Rows from block 3 of the text decoder of a small encoder-decoder audio transcriber, named by matrix and row number. Rows with one number belong to one neuron. Each number is 500 + 40 x the weight over its row's rms, rounded and kept within 0 to 999. All counts start at 0. Numbers have three digits each. After the name is the row's rms in percent of the matrix's.
After each neuron's rows are labels from the 100 texts, of 14976, where the neuron reaches its highest value: "fires on" is the input token at the peak. Only what is clearly more common there than usual is listed. The data: read English sentences (LibriTTS-R). In brackets: how many of the 100.
# fc1: MLP up (decoder.blocks.3.mlp.fc1.weight, 1280x320), inputs 214-319
# fc2: MLP down (decoder.blocks.3.mlp.fc2.weight, 320x1280, transposed), outputs 214-319

fc1.553 102:527551461472452418489511516519561455510510486465483555496455492502516523499499535551347556505497531511479475518473469555577487460459486490503545531477504525490536512501497479532455524457513508460509550502522462492512497563450465492644522474609565490517494557517599453483449502485529488484468517540426485520471514523492
fc2.553 101:486434534519566506439492440527560424470492487487510481491481507492515564520529520558447504530578469454520487493581524454505421509535520475457501477502526519555531480530510534507543501583503466591500493464525474448475539552500433506439491576443497525574435429467587494525540558537533440527420478546510459526486572508508
fires on: "<end>" (43)

fc1.441 101:459532469457461505533484531497436429524470426575540480487458576481611417532497490497496545596480485445529465509477549457487431452472513567496482467450417469520551543535556514515522472492532466519533527517469495480487562485557499509581449506427531513579456478490523365472494443517482492515578470544444525497524434539572
fc2.441 104:515481546471505470499467466497410501524455570452489550505498489440512625479514461523412492502543532471399405463457468523567507451533438477537491537509533384510521493544510523533479455519431531535521576490515482454519503506450560530503508520468492509520478418494496520497464569531565516497554521469545507460514525456453
fires on: "<end>" (77)

fc1.231 109:471520471545505460469545512470521509570570492521502543465558542485520527461531475429434520513503449547527534417484580528550438431501561542454498485494401547535527413442498535476512502564493526518550520519576512548485443472508512527488498497496535498526511494595537508516482521521514612506488473487461524567464544548477
fc2.231 108:528611454557554522490504438501416507452441522468484536472536519471462448570462491533456525447505497477480479477505475515471539543554466456518572532526498461538617468540466513483457481450506502432518492540481467432523545557432504517483518461517508534565508539525529501581479530394490410451574476435518470462510477467509
fires on: "most" (25); "a" (11); "more" (9); "these" (8)

fc1.19 099:398522509465488520466524545451495505535541498591496526556421534504454419514549486480472577592517396531459512474504496498566489493455485483511495465487439509510485419522577555427468491519528470482512563494481475478552479497525503539523442486469444500460370532470558543521509556571555517488556508561474549446446511460544
fc2.19 102:515447517577481520541432494501569447459507475492523548505468516465498565567585455519510474553489500504522499533490445496456529491478547520542499458447503536451505478511493534505556539521504471479481489496502514459510506455476481575535531515550513558586469491523533444512443422472458550510579510513465482496484428504549
fires on: "not" (18); "be" (13); "so" (12)

fc1.587 098:516529471500485515528500473574523524466490505368519500490401492486454484586604471513424462536495409494484485529462503438439448482549609510493545457424469461476458459501543486474555483526497528527503410474469462490586510459511461484527512519573538575516507435516471464500516468494537558477532482455517527566562512492502
fc2.587 103:494494570451525459595500521470578482556514533563440460474449424492535553474445497471480480472512517553496572491534504403523507504517542582493544472510500457441518508416473540527525527483551526502566552465473468406518542429500412453504458491479515528475464472514477447526505491453460484499491534536520479479554575552446
fires on: "a" (73); "we" (10); "that" (9)

fc1.83 095:455499540521522593466501501369576498446496440556489551539483565570580490582458483547477499530478456483533580512548405437481563475503486516504568551486517513493459509527497567460480500467463504522514481489475498559533513497455491478525481387529466488518464496535499445486456481518489493489505463460387488467513463493577
fc2.83 102:467548506540460459477482425533520411483552599533428446512533481515483524530493522455489497528485500476521486493547504462515533501479483502464461460576506491523523477440511524516459583492428517534540548481482480465493507495571472528483480511566489466452531419506459489632474482446515504504509502444523463482535465559442
fires on: "<end>" (30)

fc1.565 111:533459508479523452520507514525556482473540485526526456493515464544513540491483419448483470492461576376513510574537563483516541537471546499564477539552563432557451461494521546478525469510539530521452449480526569497543464499542525508522553444513504534522522472581547499470440518437514581537557472487473467499511458445514
fc2.565 116:478468604528438477503470446421539420471457588512535471530525459495506511498461500469497477429538497474466516537515513495444466438453538534417498450516486475530531541467482564443496516465449576522445424494567521507542531459531491554461469500396443560511555485506522476482486467493443498574454492467424521580553460512554
fires on: "sit" (19); "sat" (17); "half" (15); "he" (8)

fc1.482 101:519500455492545534515496479525510521593482449536515497519400494477598357453514464538496551508484532410537529535532563491434491505519537498488512440462604513532574543469515531461446458507550436451497538442476507496481524415501458576470487486455476483591546407472480435417478493493519534518509446500439501548507465499492
fc2.482 101:455534487485577455494582464550448447484470485469479474449521500513433449461511572455471561498480517524426535519506539515453518496485435521521480484458516469607448554448523457454551517464423537552433445491502546485549507479439516498608492462547489439426568477472482530555514530443515508531525531539472481476551543533512
fires on: "not" (27); "their" (13)

fc1.398 103:543473494502465510454475505467462467433538442505503528497446510536534490516539505525409536472511452513423529536538475510496458516463485514532531549495466526497567466537583616540485523379473480504465502488488474521452490580568550448505464440539549493516446467509497432410452452462458488496506548455523439464540470474493
fc2.398 108:380543472490516434483438482535438433552488548526498507490539479518516502400492516506571527478492516575524518497491473482571529472429542473474393447515490519520542441442523478480461516497515496470527576523524548445503457506549458534545488560493470525529456461513481557458484520562555472429490444512541470569413553465480
fires on: "<end>" (57); "the" (10)

fc1.547 104:527518446503481486477523543528509451563454498484554486522460491509529523418475511460550465503470490450516459544532541531449498485490543582427512485444509487450410496444559424488460502541469508463575427520526493512524479437563416433499484507444475502485525495469447535456390537554426555447523499493477508520526549492506
fc2.547 102:440487503545590474413557562516480474527448555442551474519499460516528505526480498514498490510521554480572498482463443452550457478484442372471469475515540505514520525530487551547474458476510568526412463551530493470437472505484551527486444455470503510585493540481477483534550512520554503532482562504500516481458427548595
fires on: "this" (42)

fc1.255 101:510509506512543460513558584494587447447554482533466438471537522497540485492507481503488441601515515472538510473446522511519517521531509478418455470503466446482482453554496529494524447521517545483483506522522551503519477437514433533498562522414556429478509374545453518521535526484563491521521545520546493528606468515544
fc2.255 101:449557524490473474560513536481502464498549462447508450531482490473535481579544437463484564490543493478496547502561455570423508516510534478523513621478510460513522526414556426480461498526488494452522549516504483422456489519511542544509485511523557532543409470563511417452486510537493487425496489462484520495536506602441
fires on: "a" (19)

fc1.187 090:463472410549511454444499495454525453489497461598533559488515547525542433499506472491525534564487548511508462473464507450487531478456514474505526501469463415605495558495516552472497533419522475517483457553528472465584512483487557469528422511465463569505510435528494512509528515518527484523526454514511558510516492497585
fc2.187 088:554387533522549506511533504497426475447522520512491534550472501569493546514526527512553536471473432453546512489504548557532482535515486538481519488458510529504492435481467452529577503556478529548461561491411477525487468466493502549410417586453517546531516540466464542503502431483533509534492454508550443483421499503521
fires on: "not" (63); "you've" (9); "had" (8)

fc1.681 107:473486517475402554533538500446466536581559513472509574526435549494506520499492487496474542448518535486467498476475479437483542502540499476509477494489564413499458474548490503474487519490526515512417548517451449459572495424508509449537476478439502535547514453484565546511448473556570546534581416522516473568483532508494
fc2.681 107:604506468584477509488535445534463538496508584480555539483505505523513591533524503514484467521539530502462515512473548497546598529562503474484537469492511503467535477429457430531500487476401535464415489493486504499467402472476491487504509490569509462467500518450530480532478506535472548373515604534455475486488528429513
fires on: "are" (46); "do" (10); "the" (10); "a" (10)

fc1.619 099:486479539547480543492477489554542518445505512541509501492483486502494465452493484506475468394497509496427478479564536510527580512488474526456538553500513483457472463535531581527537503501500578495522492506434506575540463433508538476583511532479497476518433447479528474443401468457540509456503513579505509577472534477493
fc2.619 100:465500500548427458450529450450539551493528495480473545504570548509515507527482450513508511484553481543473489479454516556539485474472530443523538481528489569533516451540526493495508515476530452458491539532446510446465520578460580482505494430608430477553504540455480499556538559518500498491521493504507476517440529466448
fires on: "are" (35); "the" (34); "is" (7)

fc1.96 108:487483514508539476549545529465488469520515518526565561509502475489480437459601462419475523512500429406461553511507546497494459537505567497510464542443529490475438406468509532450522527524579503507436378593507507488547507569603536553461507503476445558564415536540518511506556524522568533497522545404521547530505570476571
fc2.96 108:456510469565479452609481549472542569565471545545502469532423577482462416455550533470499564503521495513509506497453514505471546442491556504562488527566460596401553506471511462463493508509481518456471493503537511503479519517460524464505471529497479524511525504490487540510458407490505511452540451471466536562469536525509
fires on: "be" (44); "been" (15); "mr" (14); "being" (9)

fc1.35 098:535491546498538465455562505477504493495438511548524489516477504501481550524509446475515478468438384463485480496453487537467432484506503490477551453500557474499548468513628562518486518519511477507553489479471480566485590410517480633544562463489589422595474415506502525437448535487506549459496515479472545471518518554472
fc2.35 102:595515537445492508510425499476468525514473443510428541490508470458510492506382571530525518474444490529496513503482417477482533477572438513484468493508593456446426494588446516484416505514451463471494505473460507468485493535415522552508496447512525500493545548456468514547453507516511526423534510552454516479554511527537
fires on: "this" (37); "a" (24)

fc1.103 104:496497477506512580500452472544489558450584516498545465522520548446504513482523465438516518434510481477542533475459493509502551528517528498505514484449485458535433434490551490481566463444391557512518429589475490498524476438544521484500467532432412483612461526523489494548524520550538510455500486570533519575445487525478
fc2.103 109:525385534554466475488544533533483501502393518464523547522457501508480489493541505483470596496513467546483452518492509428541543532489520511548532474451509484517552459433481439500539502528473466432546457542402540519487435503494562490486487543503467530434542530474507488580484501502495509442555590519506487502469524468525
fires on: "are" (20); "am" (10); "will" (7)

fc1.651 106:434564472503450512614535513482510460531502520545478480452521556533513497517528493505415530421496503542494485512539451571449481524501506474535526486527502501490537518547500466472554527499501504426397460534544487507457544498535535488490489437464475523470494470492468411549545486538483495501499469493493462503544474517472
fc2.651 106:576448466475428467490525471518551488414490490538479559478425504475488505491532503571492486448506472546469454476497558541527566429452466463448511451491452496610530470507430516443507450548531498534500470570498557541483426570512544445559543512511525480495546536542464550549518513496533487418480485509525530488561560438479
fires on: "<end>" (25)

fc1.17 099:507484486522521513486470457548540465458482473493571539470416495496485507547537461500500411484532479490512540508412503483498457451529573482499451505492476534454487480477526463477468572536508538520522401562475522542552502471550517475521561503549421478485529468455497436495474444423468540433517539527522534520525447510531
fc2.17 102:514508462530531554541463458516550549507544576561443568473496565548479506528497541467514449525481533522476468528502522505506447489539551507501564594568534529443488460491555505556483467477554497422516455513564532491504508477491499561513447589473574518527493552449488484550435571435473534520492493463466478487389464483487
fires on: "be" (12); "our" (10); "thou" (9); "those" (8)

fc1.527 105:498478511499526477500496563498503478560480476517537579493510479508547442515571440463506472531519489411485526469461534479552527474531606445542510527500549450497560469488522520544529531557521497472381485513588543524548486484491466482466499515510457578519458527500533511520502481478498553492549450552479509537436478491496
fc2.527 106:513535549517504455509504467484457503533478523544480511530461533430470442486544505474525428547472568400523489468483504460495471525452494444501494533529470515437454504476460548487525485566513555471474486444430506485517486491542528487532496498445451523593504426499496462494457521450472496558568499462476559565507492566542
fires on: "be" (41); "a" (19); "was" (17)

fc1.186 107:442506537540524570450521534511473482461525499509541484555403573491520455533512529463487574470509477484453470498520486521534462458542444455559508477477559534466484449536517554442449533505470502517454547568490459472528518545511507481558572537451445574442497460471565507455459476499500453518521480551510480519529468519505
fc2.186 109:494525536538431485569548579506442516527518516495432470452520499516533541482476448459544484531493491483532467485462449511516464540370570521518543462515449466519551508527499494532487451547538561420525511477450429503457475413510487405485523427466537468498503494487500492445475467535450545449482525492546502427547478459522
fires on: "are" (17); "much" (7)

fc1.36 099:445514505492560493532549502493446452531511462453508509501436561524511511500516489478479531494495413547478499502536538534464454478490460521398507427411464530527561467484558498507537509519509438551444488453536448480495521517490479466513525528534525574544448508487527508425470510501424503542491537535492576534542544498519
fc2.36 096:494502479496538476513441466489562438548480499546508469554536455490516459498481496409490505497513517424540533511553520482485517464507535551476535480468531551501496488587500415585518505444550507498485453480484514501518504424547539456527480481517479419415560451519493548467524579493515496533476539417589538501577505547409
fires on: "most" (22)

fc1.84 103:452520461594460539503441572529478477536486484454513515495476478516479486500520484581465546443484501489480539471463437519500448582526500463469416491465485443516482473544540508412559546480492501454452477552499529450578477455469486480575438498504542474565457455510548491526517496510516527551504370504524449564476498527552
fc2.84 105:546444428485464505512509544462408524485536538471504503475471498497546501482538535459524505457537530473512503532462498506449530525474516506490534458513540485552435487520431515509447510469437530503470462482545505483514481464477437529573473479492482519422476541418465526526436447592561492461514581513467474484553535453480
fires on: "are" (29); "that" (12); "no" (11)

fc1.759 094:558538508508501434477510547440441465615487534441549483524493492504537472449553517448497497659459396420574488457465540557470475551497545497421473461409547471429465490499554519519479488498502482482556493553589533461495447511490386489448488511423546507521493484510513510464537531514487494604522568543438519493492515445501
fc2.759 093:495512547560519497473544430483496489455540512432459455465519524505581532534371463481430558451496516483530490525561501471498589463510554513432574458523514463527551512501507510456458446587487547518501485478455451509464502585450452484518530469553464488584507502530487521470514566469415520463470470519476502603444556488479
fires on: "this" (17); "a" (9); "another" (8)

fc1.170 096:564554516461490529540535509425515531540499490520532539512471474515509470445533507502542473552520462484496487455521461538467492486552583508527536484448537464506522456527566479493561515527517487437421412509451540496527491399464485562505534521510507494443528493451433501480468509444468509530544498485473592479585488422522
fc2.170 099:485475504548497533538441542465494512497533525495511462490494472515440476423495505494519483428505464440567511538500452462537499505525460500530519545486506459468514558533459542573540382523536465518472530452484467489514462523492417468476453481586442580482496535496539540524486543463498497483484523480525466504444499533547
fires on: "this" (31); "a" (26); "that" (21); "another" (8)

fc1.756 101:513524483451472500536527445546530517575591443534518532489497519490538558523527468453584511515443520489574427510514551487556526519454469549531523517499499461391417461472518478503475481525504480459519530479438492503472524448509577551491477494533482413574531526510476498423480496544524542565509446495519538496526572455486
fc2.756 103:457525503462473556528494477502502553434517529470553561580503578512419565522527478474496483456527542454475568434457508477460494472492562476524502517506526509469509497481537496482487556469495463449507401481558540518534463486501433529538483511541511444492518532537433550460457562541566500448532433512439556481497488451556
fires on: "not" (8)