A small encoder-decoder audio transcriber, trained from scratch.
Model: mfcc input, encoder depths [9], decoder width 320, decoder norm layernorm, decoder activation gelu.
Data: 15625 training examples, 63.5 epochs.
Rows from block 2 of the text decoder, named by matrix and row number. Rows with one number belong to one attention dimension. Each number is 50 + 12 x the weight over its row's rms, rounded and kept within 0 to 99. All counts start at 0. After the name is the row's rms in percent of the matrix's.
# v: attention value (decoder.blocks.2.attn.v.weight, 320x320), inputs 0-106
# proj: attention output (decoder.blocks.2.attn.proj.weight, 320x320, transposed), outputs 0-106
v.92 103:60 68 66 46 42 31 49 56 44 46 84 48 53 61 42 59 46 58 30 46 31 32 59 57 40 53 40 48 41 51 52 54 35 53 41 37 33 70 48 57 37 56 53 43 63 60 27 62 31 57 21 44 64 47 65 67 42 51 47 45 38 42 53 37 34 48 53 39 38 68 57 36 58 54 61 44 41 48 35 53 50 49 49 54 61 45 56 27 33 61 53 50 42 65 60 41 64 57 64 67 31 49 58 52 42 34 49
proj.92 102:27 57 40 65 65 34 57 42 51 32 46 56 55 46 38 64 58 41 67 66 45 40 65 46 50 39 58 55 69 61 56 52 63 61 56 68 37 40 53 69 51 50 54 38 53 28 53 51 54 44 60 57 46 44 50 48 44 63 48 44 45 52 51 41 35 55 31 65 50 45 49 65 48 47 67 40 48 62 39 27 44 59 47 51 52 52 35 55 48 72 34 41 50 58 67 55 41 48 34 36 63 27 47 30 71 55 63
v.93 104:49 32 49 48 59 60 59 58 22 62 56 38 54 75 38 52 70 33 57 63 65 56 43 32 53 30 61 40 36 47 41 47 44 41 39 45 54 45 40 45 55 44 62 43 61 18 33 68 39 55 51 81 38 51 31 59 61 58 54 50 34 42 55 53 30 66 50 42 66 63 44 53 35 49 51 54 73 55 58 36 83 48 63 53 51 53 54 57 38 60 48 50 55 46 63 45 49 45 42 61 53 34 55 42 51 42 39
proj.93 100:32 51 32 53 53 46 32 32 61 35 39 66 59 76 57 64 61 35 54 31 34 56 61 35 45 55 61 56 40 48 61 54 72 53 49 56 54 53 57 56 54 47 48 34 51 41 65 53 69 61 50 41 77 48 47 56 51 39 38 19 54 44 61 45 24 42 48 41 48 36 32 48 46 62 51 59 47 39 72 52 35 58 31 47 61 33 39 54 59 56 45 54 40 54 58 42 64 37 53 62 46 69 50 49 37 34 56
v.94 093:33 59 59 74 58 29 53 51 52 48 43 41 37 65 30 53 48 71 41 71 48 37 51 66 60 28 62 35 49 35 51 48 62 47 73 48 41 38 42 51 43 72 38 26 65 53 53 41 58 54 45 46 42 44 40 68 74 34 35 53 65 57 48 37 46 71 47 51 73 66 38 34 76 40 43 65 46 46 60 71 42 64 45 49 62 54 76 38 35 43 55 66 76 38 36 47 66 46 44 56 47 44 52 77 43 57 49
proj.94 096:56 39 64 67 46 72 56 35 47 39 40 32 40 26 52 44 61 34 44 39 73 49 50 36 36 56 29 52 36 57 49 36 29 29 53 49 71 62 52 71 57 49 42 63 58 47 65 51 63 47 63 65 55 49 52 74 41 80 29 64 45 65 33 40 71 52 35 55 34 39 54 82 48 50 65 58 44 42 50 41 55 58 63 46 28 50 36 50 37 73 64 40 65 54 46 53 67 71 46 38 38 40 43 60 41 44 63
v.95 100:43 38 51 46 51 53 38 59 55 52 47 37 52 55 41 36 34 33 47 48 48 51 65 79 38 63 55 56 47 43 47 50 45 88 59 57 50 56 40 74 60 65 50 46 55 50 42 57 34 53 60 26 41 41 37 72 46 53 41 47 49 40 55 51 34 46 50 49 51 38 49 42 41 39 42 52 62 57 55 56 57 46 49 43 46 53 49 51 54 66 64 78 58 25 42 50 43 27 56 08 26 44 50 63 42 60 54
proj.95 095:43 49 44 59 52 66 68 45 46 61 63 52 38 50 55 27 47 67 49 31 44 50 66 68 48 44 44 49 58 39 47 65 64 47 38 42 47 39 84 32 44 49 40 72 41 47 73 52 42 44 45 48 48 49 47 39 36 56 46 62 58 61 47 57 56 55 45 48 48 42 66 62 46 45 73 55 46 68 41 61 32 65 44 44 68 63 62 55 67 49 63 59 53 50 28 48 49 60 49 53 55 76 48 56 44 49 53
v.96 089:58 55 48 54 40 38 63 73 45 59 52 32 27 64 38 49 70 67 52 36 45 53 46 62 53 51 26 62 35 38 47 60 66 34 58 45 37 52 64 54 33 79 53 46 49 56 53 58 58 41 49 43 38 54 59 54 46 61 45 70 46 39 53 30 42 63 44 37 38 55 39 61 38 30 71 69 60 67 45 63 47 54 58 46 50 30 49 67 38 34 51 70 91 39 38 62 30 51 54 45 48 53 54 60 54 56 33
proj.96 094:60 48 25 59 65 44 51 67 53 39 43 25 52 39 69 60 50 52 47 53 59 33 31 53 53 51 48 48 60 70 37 30 48 51 46 46 83 51 27 65 42 54 45 58 56 58 38 55 25 57 62 55 46 42 52 42 48 65 72 33 42 58 54 32 57 58 53 61 54 49 59 36 54 66 35 64 21 61 56 53 49 48 30 76 56 57 67 49 39 44 37 50 34 50 54 54 52 45 37 54 31 35 29 66 69 34 64
v.97 091:47 44 47 55 46 43 50 58 67 43 39 62 87 42 39 64 55 32 51 39 41 47 63 35 43 25 50 57 70 39 46 42 51 80 58 51 33 59 57 61 67 43 63 41 45 53 29 65 36 51 38 48 48 42 49 56 80 44 42 17 35 56 52 59 60 70 46 50 60 61 59 53 76 44 46 46 46 34 41 41 42 66 67 38 49 62 63 38 50 63 38 42 41 36 48 58 29 40 39 66 56 40 34 44 65 38 50
proj.97 097:45 67 67 26 55 28 49 45 49 73 49 57 32 66 33 42 37 64 33 73 73 62 53 56 43 51 32 64 43 41 65 57 66 39 42 62 31 50 64 39 42 53 40 39 49 34 65 52 68 33 51 44 45 71 52 38 39 46 48 43 56 30 51 58 45 35 70 43 58 36 35 60 41 30 35 53 53 30 57 42 48 48 54 31 52 33 46 56 49 49 67 47 51 43 50 45 59 25 90 65 54 62 45 32 54 61 42
v.98 087:51 54 38 55 53 45 71 60 59 67 51 36 40 52 55 41 51 31 62 25 61 31 41 43 45 49 34 58 54 38 47 82 63 59 53 44 42 36 23 51 46 53 46 61 47 55 22 61 43 56 63 66 55 68 40 52 70 61 57 70 66 37 48 58 45 35 43 61 58 93 18 50 45 43 48 65 44 32 68 43 33 46 35 49 55 39 43 39 70 67 35 38 41 37 42 47 37 46 46 58 54 58 50 49 56 64 38
proj.98 086:52 65 64 24 30 38 48 45 38 36 71 39 36 50 50 37 20 64 44 43 43 47 69 50 45 32 23 57 27 45 55 67 47 62 56 38 49 61 33 47 44 58 53 53 42 62 28 46 42 26 51 56 59 57 50 54 38 50 59 44 36 51 42 41 56 63 52 48 70 31 57 56 37 47 47 54 25 43 51 61 47 59 44 52 37 81 37 62 47 51 52 65 36 61 46 56 62 41 70 65 42 56 47 37 55 64 54
v.99 093:25 40 73 74 46 65 47 52 22 41 60 71 66 44 57 28 35 43 72 21 57 37 46 60 55 55 27 63 43 73 44 44 37 34 60 50 47 53 71 39 41 55 42 47 46 60 46 32 44 46 34 29 75 71 55 52 63 58 47 54 71 59 57 35 59 65 30 55 60 51 59 36 52 47 41 60 54 48 40 42 47 56 35 36 65 50 51 36 45 53 54 59 39 60 60 52 69 44 44 48 46 45 59 45 55 49 58
proj.99 099:58 45 41 48 56 34 54 51 57 53 66 59 45 72 37 78 44 61 47 65 43 84 43 64 54 44 69 43 43 44 44 47 61 66 48 40 37 53 62 28 52 58 54 44 71 48 52 41 33 35 42 59 37 71 43 45 46 46 45 52 48 38 60 49 46 17 72 45 56 55 43 70 43 47 61 55 40 27 40 49 43 58 49 59 43 42 48 40 50 68 40 43 66 43 46 40 52 55 34 41 57 48 62 75 51 50 51
v.100 093:59 62 41 32 56 48 36 60 64 44 52 33 51 51 50 40 58 58 38 40 48 47 37 51 34 60 34 52 48 46 58 33 52 47 62 54 66 44 51 35 43 52 52 54 38 18 61 50 57 50 37 30 22 33 37 41 52 34 40 31 54 49 38 37 59 54 60 50 53 48 31 70 85 50 30 76 72 47 38 45 25 51 37 45 64 59 61 48 20 57 40 63 74 35 29 58 53 69 50 38 43 73 51 58 52 71 55
proj.100 091:71 60 30 51 48 63 24 60 47 52 53 57 51 46 53 40 74 56 57 78 48 50 38 57 46 69 65 57 44 52 56 42 58 46 51 31 52 47 36 37 59 49 50 53 64 51 49 65 45 60 39 52 52 46 73 27 59 61 53 52 61 37 49 47 74 39 37 40 41 63 63 18 47 62 52 36 62 69 64 52 62 43 48 68 50 24 56 57 54 43 62 50 30 47 50 65 41 56 45 47 54 41 57 55 65 60 50
v.101 096:62 33 55 43 54 42 62 44 58 61 56 75 38 32 41 79 57 51 51 54 45 81 55 47 52 64 69 64 47 65 47 48 72 39 45 77 60 53 33 53 52 64 46 38 55 44 49 63 55 43 53 61 52 48 51 55 59 61 58 47 65 37 58 71 48 45 36 33 61 45 25 46 41 40 62 50 34 44 52 19 50 47 52 38 50 51 77 69 61 58 39 60 52 81 49 48 36 49 55 47 76 38 56 56 51 60 43
proj.101 101:27 54 32 63 43 39 56 43 47 44 47 40 53 73 51 50 38 35 54 49 54 49 76 52 62 47 40 69 31 67 55 54 40 70 36 42 58 42 68 52 36 36 63 44 43 43 65 50 34 43 59 58 41 53 74 49 46 36 46 47 33 54 42 43 48 49 64 57 46 28 54 66 57 68 53 43 46 39 46 46 36 34 64 50 42 60 41 41 35 45 36 66 52 47 53 46 47 32 53 59 54 55 23 44 63 54 51
v.102 103:42 48 54 30 56 46 35 53 53 40 34 48 47 60 46 59 36 57 37 32 56 53 68 62 47 70 60 49 39 59 60 28 55 52 41 45 44 45 71 57 49 55 52 48 41 49 43 36 48 43 37 61 48 38 63 52 29 58 58 42 58 46 41 36 51 40 56 35 48 33 54 57 59 49 37 38 45 51 55 45 49 43 41 46 51 59 48 50 50 59 41 55 68 67 65 40 61 47 37 62 56 33 25 60 53 46 52
proj.102 096:62 44 66 58 46 77 56 37 53 68 51 69 77 44 53 50 75 39 45 47 32 42 49 63 42 40 58 59 68 54 46 45 48 66 49 61 40 43 41 48 83 66 57 58 48 57 48 44 42 51 49 46 52 59 61 52 41 35 54 59 35 46 53 70 35 43 53 55 44 23 45 46 38 40 40 47 74 68 38 47 44 50 68 37 32 33 56 66 57 39 50 64 55 31 57 46 37 62 40 34 42 49 64 56 53 46 39
v.103 093:37 55 49 49 50 68 48 53 49 43 48 47 54 71 50 41 51 48 47 59 36 57 37 65 35 53 44 56 45 44 53 52 38 54 32 55 40 81 41 60 55 51 52 67 53 52 53 26 39 16 45 71 59 39 57 53 57 57 50 39 18 54 55 53 66 47 42 57 67 34 79 62 63 48 57 24 61 54 55 57 47 56 72 54 59 50 27 45 65 29 83 65 51 72 51 39 43 46 32 53 15 44 52 46 55 49 50
proj.103 097:51 46 48 64 64 73 51 50 62 65 59 37 51 49 49 37 63 49 34 37 43 62 51 41 56 38 45 29 66 34 48 31 37 47 64 57 47 62 48 53 62 53 34 70 45 52 60 62 53 63 22 39 35 67 39 54 49 45 45 49 82 58 69 66 40 36 48 56 29 55 52 34 54 53 38 43 44 59 40 41 62 51 57 48 58 36 50 41 53 47 28 34 56 51 45 49 63 68 57 53 34 63 55 51 39 40 42
v.104 090:55 62 38 58 44 42 34 35 55 30 42 62 49 23 64 60 36 62 48 70 54 48 75 43 41 45 38 35 59 66 57 10 44 49 40 53 48 32 66 51 34 18 62 47 64 49 58 35 46 34 49 51 32 41 46 34 44 42 52 41 70 55 64 58 55 28 44 49 59 51 43 42 68 52 29 60 43 46 51 58 61 49 40 45 57 86 66 36 35 56 40 44 43 26 45 62 88 62 61 40 56 55 40 25 59 43 62
proj.104 088:49 54 56 68 54 45 51 41 54 58 44 68 61 54 43 50 56 42 62 55 47 62 60 43 62 73 72 64 46 39 56 50 67 54 51 35 39 39 62 49 37 45 62 29 41 40 62 61 71 51 62 55 64 46 40 64 54 52 31 68 50 50 39 55 54 25 51 61 48 59 77 53 43 51 70 27 63 51 47 70 47 45 80 44 34 26 62 43 82 56 64 50 63 67 43 30 27 53 30 31 51 57 58 43 51 54 52
v.105 094:30 49 62 64 54 72 59 44 43 53 62 60 64 59 61 47 61 41 65 37 44 47 42 53 36 19 51 46 40 55 31 82 30 45 65 53 48 65 57 72 49 45 37 59 43 64 38 47 45 32 45 58 39 59 48 46 55 59 77 56 26 53 57 53 70 49 64 54 65 64 65 52 57 49 58 29 45 57 39 46 63 66 57 43 70 50 36 25 43 53 37 48 30 36 56 60 68 61 35 44 63 62 41 47 50 46 48
proj.105 095:52 49 53 28 65 54 79 43 53 63 56 22 52 59 39 54 37 56 43 54 60 72 68 48 60 37 31 31 48 24 38 44 64 62 67 48 34 61 50 54 59 50 41 58 53 48 68 53 54 44 42 49 39 73 28 46 41 42 37 56 67 35 55 47 38 49 50 60 51 31 38 63 50 31 44 65 25 42 35 40 52 51 40 53 40 44 30 49 59 54 45 43 56 56 59 29 65 36 48 70 31 55 61 33 56 54 48
v.106 090:44 68 31 53 40 54 61 66 57 35 33 66 57 42 51 68 37 52 60 55 61 31 52 38 65 38 35 69 46 55 69 26 77 60 54 44 83 56 50 41 54 58 46 53 48 44 55 62 62 64 50 47 68 49 39 37 52 47 51 53 59 40 31 29 38 28 53 47 45 61 57 75 70 45 33 74 65 48 33 37 31 67 26 52 40 50 67 58 75 47 47 68 58 74 52 43 40 52 49 63 69 34 37 43 61 64 61
proj.106 095:67 66 46 52 52 39 23 52 56 52 66 62 37 57 37 33 36 66 47 70 45 54 33 76 37 64 47 52 45 71 59 49 36 42 44 43 33 55 31 38 43 71 35 35 46 55 44 43 35 38 66 31 42 48 70 43 46 57 55 37 50 39 51 52 59 34 75 50 63 42 62 16 22 48 64 39 54 50 67 60 51 49 63 45 67 44 55 51 40 58 64 66 34 42 37 61 53 48 59 29 66 51 52 63 61 55 51